Rows from block 3 of a small class-conditioned image diffusion model, named by matrix and row number. Rows with one number belong to one neuron. Each number is 128 + 24 x the weight over its row's rms, rounded and kept within 0 to 255. All counts start at 0. Numbers have three digits each. After the name is the row's rms in percent of the matrix's.
Before each neuron's rows are labels from the 100 images, of 14848 (inputs lightly noised), where the neuron reaches its highest value: "colour at peak" is the nearest of a few named colours to the mean colour under the peak. Only what is clearly more common there than usual is listed. The data: stained colorectal tissue patches (NCT-CRC-HE-100K). In brackets: how many of the 100, against the usual share in percent.
# fc1: MLP up (model.blocks.3.mlp.fc1.weight, 768x256), inputs 128-255
# fc2: MLP down (model.blocks.3.mlp.fc2.weight, 256x768, transposed), outputs 128-255

colour at peak: grey (48 vs 22.2)
fc1.415 131:116132142148154127134146120108128115107108145108120152107148138128136140099146160133110131143137131135103130186120118129132161099135134144130145143159092147118136129130091121118142070122113140180137088146191147158148160098156143147112122099142172168099125137115156066137157156170095139138140137131152109148105140159145106169158111148089112144112139104091147115143124101136128177165114
fc2.415 093:126107142150091162111127118159126070173166142110131155076085106144132127140170119153138150114106127119114154150118162120029144112109111161120115104151140154143126082130112121134093082127093117111106143104170127120156136138130110139140141129121104168099121121125120133135132098132170107143135103130143119152129127081124105131121116098104117118096158128117156108135140132133164094107142

colour at peak: pink (73 vs 39.3)
fc1.626 088:128121089121137157140110130134103121143103138150057079109103116122143111101091149121125158110139114120140138151110148147114123152132186114117179080128128137145174114125143117126148096124149147140125147137113115146170101137064148143157149130127124144138096125126147146095142174098119149133133154103125150125094136131133124132143084172162139084075129162140154127124133095115110148107140
fc2.626 064:168119167156082148118125164094163139131165102089073141143117143114092107100157104122133078127165116152139130092166119137135117136118160200132151119142121137091145131119120134142132128123124131115109146127130136166147123120195110097080109100098148127115116125130146135078113167160136096130157066125128098117090121089123135135098111110089138161183155133114135139127122118102115119098103

colour at peak: grey (65 vs 22.2); brown (28 vs 11.4)
fc1.115 105:129113173163114102101144114125130085148106135117125143149103146136179088142132108122113115126133118174139140122190110153070141078143170138115182136109140119108116118088094137122151131144137158128167143082094108098139122101115159125096111164136172123121102095169137105145121158119155143098116131094115107098151154144163117106130155143139120152111092110127170107145140139145123111139168
fc2.115 153:089127190167116124123146126107130107106110122138151150107117103141120180138105133164088111104109123139148104124208104120134156116105076132170090154120158089114116127188099123096122137120131134155122147123092119148126138154090148114107094100126081112127133188104170147116140111121112104096143134168124146127113175169120106098128111146102111123134164120128155122126123133115148165158161

colour at peak: grey (63 vs 22.2)
fc1.284 081:078087139162114104124130125091032122113168117070128109153142143113128117132123165139153099135136100152169131141147140158135111094073123130150154131134123138122080077151115115127151157150191142165132119091140096108116109124149152141135104127166154120114117148140092152128143142114138185111080133122106120107108111079105150136127091128172139129142114122148153105148115125118154162122139
fc2.284 108:148125156162085143106140121148150123153203126096082103156095131145144131129120150124108125141111110132099120112144158160132091120185101129136107174171113134136174133084084144145110189118096112136141111112161080119133125126140183176112132096107057129124137121133127074171150109125120099103160147115096174149124099112096135111112171142129159127125160137158112103141150135106090096135106

colour at peak: grey (75 vs 22.2)
fc1.117 103:133113155141122152163121119146156099121132158101125157117157098108134122117140118112145197102132097142134136151100097156123110141117151116123150089135141121164124125060108132125152120101138159143147071101129082162135129126147131123108177169157161104124114094129102137098092104109089128113069151098137116110126138093113141097104143107158121110148106122111147133124160167119166077120114
fc2.117 089:094141175143121123096110099126079097157149141094131097123147139126127150132108130150155140128128097144117136137114091152099113117139078104140109116181117135132101075165121123119101135181109090126134080132081118092123113131128143162138171118116078167140113154143129141150149156118153132131170126157128142130115131132137125099139114156132155116144154176157148124139125094118074133099075

colour at peak: brown (45 vs 11.4)
fc1.288 130:122137144111138077137101140125180099134094101145142135157129157108103148145128139182118121082119163143150112158106159142113096146104125085104135132129156124135121154099119128134116141137137144127173138088117161128080122126094057145084097170101101158161105149138122103108124106158109148128124113102109128093140124112121145123105116150113122135141112098132097104125095107151105115098160
fc2.288 096:150131088088126178064125113140133123106121109103186152183128124147120108147107139180154110113126118181112154090128139106126113151145158121090087100102122137131090121153128099148137144103131133169151113119143136165161112125141155110139131126071100147144139150113103142114164133130137115160100152144150108175141104092089113169164103141164115134120122139139117092082144144115137136154159

colour at peak: grey (83 vs 22.2)
fc1.553 103:127116070132122133126142148166164144143098165091117086115131104090086140099146119129124110098085099134118125135096114094126152096178120128130123090133144133092120130176116149115141132073142110137101158178146135135126097115127155128155139159133131116153105138118131105114127146113152139143089122176125105170124115115158117112099093133108080136116129142121104127099123150092116154125116
fc2.553 074:136101079163103148120131134124125092117162160123154080137124119084139151124155108151081098119136108127130111155114127087070126113106174125147135104118134127102157061131134134191092131132111132135153110157154114128113123130133102141155151129151174151138085134137098137131130112133114104136172137129141095111116125111106147121123099104103123142132166099156083134143160118135142113125126

colour at peak: brown (78 vs 11.4)
fc1.590 109:166132102125132115107147145176157148080123166081149142171129169120094171136143159129130115127106136118093140145120122132110156123099104130117168101147083121159117135122126122134102154129116109167111145148123081145152133109168087157123147148157113067093123122136150124151126126155144138117106131097161142162096144114125071105120100092148144143102123109131156158113138170115117132119143
fc2.590 106:135136064167101126093131124109110141151147124125085131149141118123133111085128154166147105171124091130102093141119131111134120137129108110141070150143125139145115104162108149137155101112180097083140099183150135123150107104140127086121122179115135162129169100100156172083110133126120114168121168120152143110116127123112134163140150122121080135129162110169132133163118118116129143129103

colour at peak: grey (47 vs 22.2)
fc1.142 130:120138084145117178122143088157117145113149182117115132100157108084156126123106161173110154162177109128103168091130117125138162168159134098078138122115092107103142081123167102100139119160104134121106093152147078101139156149112125165133138132134149078138148147131136131122063143126140105129126141109131128143114150142101123127157121127168153121123150103140143144141149159127134145183099
fc2.142 136:182129110128101146115156082126142136091148127104145136132100101150116097133109173156129130145122135133165115105090120134120132154112151086164114120082130139127112112148152139157130160092146144163122113114190126148147160115109148149166163093095107149120144133122120160100189141121089129157125138141125103153127118129110109152145101136180109164122092162131079103129083129089131128135164

colour at peak: brown (61 vs 11.4)
fc1.162 095:131129138116135135126159101129175138148119154138138156139118135094134155092116139092142118137146137101186117139149118109092123104143103166121132173146092121155094119134124129125090131128125129144134156108170155132089106097120139184137115149140103093160165130084156098113134121102103161118135131131154153128102129127099126135096136150123139140131093142130123120136129137102128135093159
fc2.162 110:109112130123096116144135127113133165103091128144113121113151139061112109162119124125146073146053140112118155181119168109125125088131114103140161141116143128131160112082153083121147142134111119106130171143093117139100133130127116166165116113139169148167110146137154090125106127121147139144106126138129105125169143127126120136126143104129120153114183117115094133108111110137137106176154

colour at peak: red (48 vs 0.5); brown (36 vs 11.4)
fc1.490 098:099115178109140136115120112093163146131120089121149116122132096142058147097137151133110098116108113119089124137143101106155092105096111125129106097162109138172098129106126103175098118124106115103121144129129143140113134123088069138115104079093144153131134115098101141104160114080105150090144126138142144128134123103105114161143124115120134147086130100101113115158108141126096151109138
fc2.490 134:133126153149176082134107136145140148141104114135086132113164120123201097140128162121086126095137130100156069145112126112137139142131154099103127096147164136173147140159152148091134132113136156116123175155139144121121142132102105110106138143119121124124130169170083116112088120100145115126111159108141149148127125155141095141119138131111129142111126117109074145134122076132124133186169

colour at peak: pink (70 vs 39.3)
fc1.657 082:141107120151167102141134118140127158131104150193117108160142107141079122121103127105158117090175085165129095151088153131129125150068143139151162134153112127148158115072081142168155097114118140137150107116153133091137128105130120121169140125106134129135116144124128096142174154095132121136157155122126108154095127127121133126135123120096075135149126154155144132144090132158169138123138
fc2.657 068:102110153110094111117122153126125117101172116088143174110126178133099106121167139113127141142182069099122093131149112129138137102082134106147177128143112165119168120102146133126163149128119149130141161142142130072148136131104148131100134089083118104105119104097097120162141153145133135117132110138114158133085117126125117117115129129171150162092142163113122103096114139153155117141124

colour at peak: brown (70 vs 11.4)
fc1.704 174:119101130137075116126120153139133149116128098133146124091101178133114126115129092098101150105101134163112136092135102107116133155119103100151091120127125142103154109114093142113130142094108132091115125116110092133121137128153157098139110120130090110136117087128117152135150159092105130109136123124134108114136125165167135102162123115147106124113103102131142179139128149067159161121171
fc2.704 253:109120082115157109145193137163117122109133142091129089129169104147105148084144138142141143128155145109087144155106120110125082114184104164106122135160110141120096119140147112097126120142128181110099177167108100101128094132112104142121118103147136146152127095129148139172130131139129135145129132152152143090101132078183152120131114118104130137171103150118066074124100118115118121169125

colour at peak: brown (85 vs 11.4)
fc1.486 109:122067149155113108108132151109134161110170142126163099128132113150112106130152115111111144164116106160130171164161094152115124113082115157128148126136130145168097102170113108086138179118124125141124104129155073117142161119129165159120137157148126153125142133112135168128171100105131151099090181156093145131120151093117148122132101105170113100144127121137091160110193074150143156106163
fc2.486 157:174131126129111110102161110131136057133127131090125110150105162137164129125116098130105135137150149135108163125100151157141102090132129082126133136143121118143154139099123132151152114100130141112119141117169091104142091139111120154156110158148115145133140104107128105132169115124125094115134104160104098147095087156117109137106121130151146186096121112122133133137197130142094137124133

colour at peak: pink (73 vs 39.3)
fc1.270 091:138118137109137109115180116111113134124050137129128055102159133124127145184111129123151122125156145142135118140148159119121150143140135118126151110163113130146130112117183104122171047114138124144129123121152095149132127146088130129156111122137101137130092144098134146107145130136138140099145112100160155149113135139075130121119084112112063112133119142134154131145145119122111159122141
fc2.270 072:144121122117150125108078138110148149110217151141153170137101102103130144160147098125118144152167175123124103120107107125131097099152116149125150133132116176105150123110092111129154147117142121134108149132106129154142134119135123095104117140103122159118096138110134121120075134103149117139122125140092093129129152083120128157124100141122183142104133137108112105134136129106111145119094

colour at peak: white (53 vs 25.1)
fc1.44 102:142230138118131106137129147143198091130100170109136124108138129143141121138103103121119127112135080138160138124133140148141143142120125166121136142081161138093107084112142115102128124121157113155120151139134110157166109154155171128136141133168117124122096086138146106112137133065139176131130111120104077111109137109143088086157112136103148121090089117159122119129122142100152124107096
fc2.44 098:117070119140129112119140138119079133116083125155126120139124154122107120145098107135133115114128107191110115134138162104135108152166142150133092081101095145122121075145140106141104138132121121081117079109122175126124112166157106161131126121142083121115106148159127156104092117139118147117115134134134098136126111112132146124144114092145108122140152137105130160131142119133146124107123

colour at peak: red (46 vs 0.5)
fc1.439 067:116113127134118145124155133153119133092123115130105122148112111107134129153116115141143145088103122152094094107120106102199131151163148125109135126116108121131147111160155127141143126159105125151159094108126171100108131130129108157153123128119137097101125142133131141166126108147087116155116179114100140081176141134164134157075115174158126151170141141126108132146135090113105084155166
fc2.439 068:134164157096132116154163113123099130122092168192155098148117121078124112109123138153113122144091107126120132136137115111120179137103115118124115089151138084121135208132151092074122105092131136129135104155156156139143109151122124111120134119130128112121119092138130143133101089111073097139086064122144150101125158135134137129119150170178129117125140108106109136145194102107109158105122

colour at peak: pink (67 vs 39.3)
fc1.476 087:115123098093165139134167129119068127097129112152137107144112151108132151139119089104109126113151118171112149150168108136103136139101183133119187107145113156126108078124145146119155111102107180145122089141093081146091156143124115122108092131097090108129135119130111114149135080093130108124128116153131161133138086130131148131109091106127129149119151162118111156150145110166139125146094
fc2.476 088:086130143123121115109101168129162122118170138084144100112153099134126125151127157119155118090130135102146114121141119128136123100155185137103136130124144100114173136152124116126135163101108175173113161127101127144132127123112119121087134121143152118098184143133171096120154050142115142086139142150157127123093106121123134117139137116147098101110126143119116161115132142099092158150113

colour at peak: purple (34 vs 1.3)
fc1.682 086:170151135114141126158155138149151159157102144184110132079123093117145149090156094116137130145113141134118147157146114121065132098142146144116123137134114110127090076144099163128112136132125128155162124128139144125108123149143135096121169137131120111117114141103139135122147095149142200124127108121125101155129124139063104161086098116128160128129126132121138132117114137134103125138111
fc2.682 107:082106101150117099114104139136171134143132148123109147105111112127105171138119098134146136184147146093135086136149171122135105112106124168138115142157149121096168228097136128153156124136107169088114146140135126106154121149161161117083169128125141134142163144124116108153116124132122118144150113132129135119120143128157152148138124096116135112142104170140194103115121125142106126104112

colour at peak: grey (65 vs 22.2)
fc1.24 108:118149101119170084133125113150169143116108113127128135126121124123113117153126105166128105084130120122160118145180091159086153095139123109130138153136121083149079130178158132107134128126107108074096168130163177067143140149101115119081133099120110139145140143141103132139121167113161128116169155137158119134136110130098147163138159110112134164078141122125105129126111072124100167114136
fc2.24 120:153119102082169134102148159135095141132137080151115116099152119137132109132118089109099094102138137133118142133149104119114134101126138122154139163112118102144176055086152128142116110150150182185150152141110125154142135122117118139072112120122113130126155119131127099069136116078118098114119139101182136115149135151137090173121107118146152152126088111126106152133149150111124119171118

colour at peak: white (100 vs 25.1)
fc1.726 120:139180108113074141156122145145211130127174172097114121074121087142128111085150133064116095139111132161128111119116144099152074132109146144140127173136142109137142115125138158106113136078120095113112148171148113126133123065149134108182129091148124119117153103095151136121113131133120074091033126161110107153123118146121153133076113127081115110142129118140110146143127114133149118153133
fc2.726 168:144050093139112140110138113112182084114118107136135139102086110137133127109113127130126123071110133164119110117116117151160127154142136125100113069135162131117119185139111137136151130114141134120137126143120181142123133131114072100149110120088145087120104106121151125149113121117106132125155131135111123139146129128096118111058103131094101126113153142146108147098142131118199124134121

colour at peak: red (50 vs 0.5)
fc1.211 098:127111122127140128128139094119055138146121087166112128134179152084112159156087117116110132090106110125129128114159133131132121112150121120147118117173124146127126094079075101161129126135134082140135070121101129105153176138092141166104121114125143128123107150114114146123152167113138153143108146144123159093130130079124183207111145133178173157164115122104109108135126146169138109155128
fc2.211 117:153120161102136135137111079117192101126113098138137120127155141107117087118095114168137141097115149117130127125173130161133114130121144150103139086135096164097138160157095151072120122121137143158130095101100147129159135111109178142088142133107129110167126141112135127143099120096136103150153109131121155142119118096115098171115096122151158101148145143117082117140145134102120141146120

colour at peak: brown (81 vs 11.4)
fc1.758 111:127140163132101125130178133102168095160139144129157089088088105114150118146129113129136107100143157130106147119133110117087139149111145095088145167111080078131152131128119103148123147134112116117119109099131139105090145167153097104106104134134144148155162129117141121106144139159131128147144139155130140109107126136132127124141106080103136138137108145154107168129151125122080137101162
fc2.758 115:122109173127119108147149128134123096072119115129152088114103122099142153119153099114171123106144138150124091121173098123132148141164082162130130175135163094105068125161127146120102173129130104155086108132110133134106104131107155142122091111153112114119167142196183151152118100130154140136121158090117106131145148116126141151138178145142137129137108136154147130094087162100151118097150

colour at peak: white (95 vs 25.1)
fc1.419 114:120174093088114162127137156097182118123141183102114128090137092143100120114133105125118123093131129144158132105123156115158110153125111138130116189118151112124144103115121119112106111101130081140119154147157138151126157073120137140141116107152113130107161080086135119109130150103133080103120171147125117159161153121107153139079097111087117111137121141174093124102128140140115090147130
fc2.419 170:124063124131112080136099168138162163129143072141124148111110136162146137133134144104112113155107100101130134093132153111153097092141094145147137145140136128129139197110102158108130165121128153092122114127143121102134143202115133098148162149134145127103127114131129111110139126139101121130095130126123130118121153097146131127100162145114153110123128114106155139120096102152143084097087

colour at peak: purple (52 vs 1.3)
fc1.405 118:151125133119132142127137127128162125113109091129111150107123123129121123125113135129123121125115109105124130155132114146172136138117116085182105110114116161149140124095090118166144128130145096128123090144139159163129126172140127126132137124159161190118151111098166147105146088126104244130145115122113120150069137137136119123206117109126100111124136127121118110121130130104137135115080
fc2.405 108:135043120144131129090128117130119088127136079121105146146083135164146109099116178122125126120135127124164119141114126162148122160143139115123122135146163128147121164151112099120141165099130141136128151119131161078125146059129115108153144115108110122112090138138146151115110129128144103132111117146151144154116154122082156142138111107095148188112123122141135133106175132119169157132134

colour at peak: grey (49 vs 22.2)
fc1.91 065:130116170130153129162130117096136121124144147146163103110120115166120126112112076130127180159118134131112146146113133142080134138078092111118056142096101135112139108117130137093118145107142126126149123126169145119114157068189147182126144153080106160132138115120141135115097171117157118152133131124121109161151087170134121166149127128129155122101122134115113104104175100144088062170138
fc2.91 064:153105130123070119126128131111129145097145120142134169118123129171128143113144150166128057108116134140128099106132091080157112140112083177103109122124067135150127121103105132154103093141167129117113142136118117119125101110080135107098075138116131126173164079101127127113122091139136128112144137086145163151145160104083084092110130113126058155176143128124080133164111144145159154126144

colour at peak: grey (73 vs 22.2)
fc1.458 084:136118141145170141133128122106146162099167164129140134137116167132145161108159126188149102114119151098119115125124146150048138140141153117090166121110096107162104116157161126126125097115139108189133108120119096114118103095082096144110139124138109107130150139110138076163102111103114103127149102116147125073103160135147074122176094133096150116113097122124108110111147089110097115122136
fc2.458 117:156113152104155089092106141151134126145158152110152127118091147179095090092122122107157078091144125123120136159098162131134164158120104128117104138137141135174179135092188124129117091125126171110095113112143098127153068169089129170136156152103112153130100114135138154113156123116129155143110136138158135150149129118154136159108145092084133127120153083098126123117107171092125141157152

colour at peak: black (68 vs 0.2); brown (31 vs 11.4)
fc1.290 133:148116134107125128136159119128147173139165142119192157150196149123166107125148112119145169101152087167131130120141138123177108095107142144113129139098160165100123117083139143141117113107170132115148149108135117165142163167140163142146141145143135188134105132133134135120153124109133205150156134134129113148128172118134115127255129115179144115131133135117157127136128123113134203131079
fc2.290 127:138153124113112127120111159097180119130113133117121138115130109091086143146112100136108162108100135168108132135116126109168142094119126130114130100094127126110148202157118125145134104161115114167123094091143134145162117100138125158128130114132137087133153122115140167165107170149105056150117126121126115123122128154135133137017159139166142137136124151107122152132130085110102122113094

colour at peak: pink (70 vs 39.3)
fc1.249 097:118106106113150158149138160153045137136174118116095131102139110168115134137148110108112112109141144142134125151156156145142110131080112143139119114112134150148104082125126149135112132129118090150129112177137141146143112070180145127168146124160157164144121155083155085122149145129151123089130118163109097132138165096136147127098105147124139149166148132118180127173126134145150134148137
fc2.249 096:104116137111085073168145110097175118124140123150139130131138124152096073167131127158161090125180122138087118113154109119114135139128169117161168113148101102119159124101133086146179155140095148101143114119167144086166138142107166101114111128100121120103155113130083151128132144158124128122144149131111185117104147141136126139136103129179147126115120154121136153098096124152145138129131

colour at peak: white (100 vs 25.1)
fc1.379 090:108133100105099135147153098151151125070141155116132104167133130128110143093127135109113140165164122060131083131162128150162104094159125122074090129132134125090133156170178140143141110112132129106119127163123118112104106190078127146151160135100123098131103110166092121159113145148143093173159118148175138141130107118142091154116116114162157137125132132107106140125098091214135116108133
fc2.379 106:173116152114091134147132117121156076175135108148142108153155119122114121170145103109120134151132155075133164135175118162134137104062134101136153151143132141121121179074113131087089096138102089151108128123145127164110131117114149134148138134146140165171136104130107111115149108137131155148123105136163132137124096107126100134116135158177146118151100130135129119127153119089099136161142

colour at peak: pink (64 vs 39.3)
fc1.464 136:132141111144113164121136167149132162150108156142130134134123138131144153130110101105162106094136132120133142115111092183101154105120118111124104099125143099130123105121095147101102097106105107189125119095131136120170129166146148134144114155110103152149150134079142163129166126129133141113146157151084092175114106133108113118171126160099091094163125124138123110126162099121151116138101
fc2.464 142:154137143108125139130117100147145095149155113124109142137173100124135150177175110105076130138128127137137131168148175073131120145102126142095137135116158148147096126151144149116084161098107094159116131133177117119131169127141132122119163140101093096131160134113122147157156133099092113145123098171164132135124147126099122114123156177143139157115146137130095124143160088134145115142142

colour at peak: pink (64 vs 39.3)
fc1.660 086:094133112123120118118083131117086153097137151129123100167156144115107121098177128100114157098143119114114119149130130097111132147098176142142115128114123147100114102132149167148117127095095131124136131147086143120152172145127099160170157151129110084121093153116167129125154149139130139163140152117162120120127167159111159120115148157133076194149159153119127128076146121157150145106135
fc2.660 069:092122112136106128121174103140183101107120114127093136087080107145074122067097137105125143155120094178111132122133114146130137151092176132126133130186142173144119144117117134131117109117110149114136162143123108125122148075106134115101097156145090091142105135128110131095107159125132140112143106090123166133103124139092174138164096115149144086076141103109116149186119136121122119130139

colour at peak: brown (68 vs 11.4)
fc1.396 077:120122159120114134111144137091164123135134097169155083091130113131093136071112085121132107107119162151057117165087136101080130165118146134129133177143142179175136143104108144097151136119123119139097173127127091099149141097104091136137144140146143109117117093155139105124135118146143126128148121118086130148124122103151135155092145130127164108146137120124151135130130120133154094124141
fc2.396 068:163109121146117159106108146135118156129123124106140180125119126155122156097146178081127097118146154136109111108176057130141127125142148146151098147120149109099127095122149154132126146119118162125088123133121128121100117113109165150091083124119124170117162093122132112084138118108127126099134128140163122134109144175178142113178133116155141168123093122116137116141134126151127104103126

colour at peak: pink (74 vs 39.3)
fc1.724 088:111167102130092156143147115127155124104122127110144118114098175156104126137103146147130145116123132144124154127117125101098115117146135169133129128135090126110146082113122123157105132123109106138153107165093148117134144139101084130146115103124129147110097152146108136136093154143172136146152097104170157120133158153109166152096140147114169161129112152133143164138151130143106127118140
fc2.724 102:149123122163133161125170117140142133161091099148126103131103118135106085128124143136151128130152146144178109127119087151112121143096145151134142155117115131161127127113132110135126129117126130119140145103096149081164146118133172122131147149097096135085109156048137148160127119081103139158137134107122134150129092118083118112130148153109100156147139143158088149131111100157130116129125

colour at peak: brown (68 vs 11.4)
fc1.66 066:131129120144143071136118106111198103112117084125143124145086160140083097128151176116103141156162114110104142131155137114080118123106086153157136078158120120162165139136095101140117117156164103087141088117104127090173199103132154133095114142169109124091138152125128123146090113099108130130110147101125128145098093147089150110112143138108132107142110124109158120120155170126124091139143
fc2.66 066:104093100116180097135106130126080104096134147121137109085150116172144064106121117104110140134094123116112183121133115116136120113130089098140115116133103156146146126137111106133101162159103138137126114109116106109157116124075115101168133127129112131131100132113164111103096115140102091074149107123125153145110105131124127107130093109130141117136123169162156131145128118127135130154145

colour at peak: pink (77 vs 39.3)
fc1.576 089:137122162109178146141119142088120165121121129112169149134121104106108142118108147126154174159126131136141129151158138099128149117154079092089124143153156142147118110116131143128149088129185142119146135099111079129140103111167169121137111108132136131108111134174133117078166145120129134163144111135159143066145150141122133115132114132132065138170130105113131162117116106125145163116116
fc2.576 067:139130120127109145143135105100136133135116130116175089144129143126107169133118155112127081145134155102143135088135110152138129123181063178084135113118126137112138124140128159109133165112164133121144112143124147146100166110087112165132109113115108136140112138145098089077154123132165132078140124139081137076189114110125154164129123120126213113100142108130158074175115131138117148114134

colour at peak: brown (65 vs 11.4)
fc1.532 173:127105133111104144123177112108136154171158059145113126146108129170144114146140137120159149108146104132122085126105131139114121108090111128117126120075127139100107122149175177151147108105110129126160146129191193121136151121090143107177167158146139156097125128099124138147127093117115135192141098122141143149170155125171133126163137111133089091117173138123109147155118136152146141150121
fc2.532 205:127121163125113170124087163101130165111133160056108149144156096131118097150112096150156126161141124149115124101119160117123136149115069123124101146158108165158102127140100099088129142116129149129147115155083094128107097121143113158121070187132131093147126136111089142172108140118112138050126129139106096151116123111175132101142128134148131158154145150090145129107150149145153114153178

colour at peak: pink (71 vs 39.3)
fc1.324 090:107138136138149086128101075088142112134126164106163133101110142142115134120121123123129136122154131130181101137171167160107114101141175100123094173139108134141094122119179108118092135113135102144119166190146133158102114132068127085116112102154120128092147155131103118150116145146109157157106109154131140154133103145137131101116119112115102139088156114100144136143111124161149124136170
fc2.324 078:131113127096161117146187177145142137146128110119167123119123119103114140103124132087122143163105150100159110132112074129131130121141147155136090125152143099129124145089112138104085144119120106135112128110094129157151191125175098137152162118160138128136111190139149134096141135118130103092147147151142117147161144134154126144128096125117098069124159092170078136079141122172111132160092

colour at peak: grey (54 vs 22.2)
fc1.487 075:132135126113140078125125144091180106137149123111149091136095149160122085160119152139151087110131097115135135110106082114091127132134144105151131144087104114115113139139133126154159152116113134113155138080110096142136085157118132135150166168104145103198106125122098155157071085084124111152116158134151128090145124150172146110123098147130135141184130071107160130103132134138129142091134
fc2.487 064:136124120138100072144177108112103126120130119135143131153126160096129079134143110129170145140146120115147130144142179143144112117161126117145127140151112133152081108114165119197153123123082126126135097153130155120076148085130122144106094149138168149075099141100143171116076109176100155080124125120118097124139126123144158113137062118142145149092131106150102136178132133153123134115142

colour at peak: pink (76 vs 39.3)
fc1.450 111:101132122077163138128101139110102098108079122100163143131159146116116101106166138124147155129152077144115134141180164151121116141140108143130143150136130087114118095124125098136146125156137131159136125144143111153105096112087115126109147108124145105153088101144094126147141131159122112131126129108105143102147148111118112135117133130109103104149137115173141135105134122129126111104126
fc2.450 102:146137113143111100109167077084141153128157129148142110132102110157118157140088087110126143112113112106131153124111168135130110097128158116108114124069110120091141133141122113105122136130118126117178118103112148135188153101182166131123144140120158083097115167132161144166120165122131143107113120153154125104158114135117117095125145150129170137099135110109144120141129123127101143136117

colour at peak: grey (58 vs 22.2)
fc1.65 105:105144167115088141137150124201160094125123135143083197136113108146098107155160116134121159118125152091173143133132123116087117144131118119122105126146168088159128134106129113150139108140135117113099117088131140110118116146130132115130122120148126136122148130157089158098113138098163133195153179104106121169158139101148125177152150136133129086134127105074130094125157172141109118095160
fc2.65 116:150129162133089122124142125081126081120111138148161155131151094148152142090148115120094177119149122096133112127099124091113095100125143110168180112154118112150119103142155183140174092124146206112162109159143141123119116099116124107126110158135122115147108139137123126140137124099095136153108169154081095130140172082125161181124138100130116112135158129079157121138111106125170163119155

colour at peak: pink (81 vs 39.3)
fc1.393 092:108121097138141175121079147112062166105116120130116113087130123122096111160144123114137113153141145119129130147155140103138156139123109143147113138156129093149140060130136163090145148119155092152151128125114130081139125131109124129103107136123162089065096087165104083134133117121152143144126105133109120117153126079168170126101121148186150152101135146115122097109134146155176105160136
fc2.393 098:191134134153156140177116107119142113140123136146127142184144144103097115161086152116097120133087129163169118138108097153116099173187128152147159109150153082098121146114109129156088126123139154107147133126127126131152124140122157114186158098112165112126159159081126110115177163141133111139162110115148136146131132101127118147142158113087117108129111149141134082140162133108124150115127

colour at peak: grey (49 vs 22.2)
fc1.59 072:172135130110111143155133134162136079152100157136135113136111098132118139092117119088154129083159121145087124123108145118095127162113125132120104140108131152156143132136116119086130152105107091115143096123100099142205117127173104150134097065130131114076138074089092107137117104128111114118146126129126137139133118120128125149128173116157145148124089143130120081118117075124118141096146
fc2.59 061:149127119166119154148124094147122171145157121113114157114144141136126120106118124137141142158184113136131154112137095123155100121162144126118142146146098123099161077182126136112152088153159110120130180114199137111118138138083136167150124072121117116137125078085158142155113129100143148105095103121154102163082130116121135125146139102118095147116105170126116139136136110134156166127127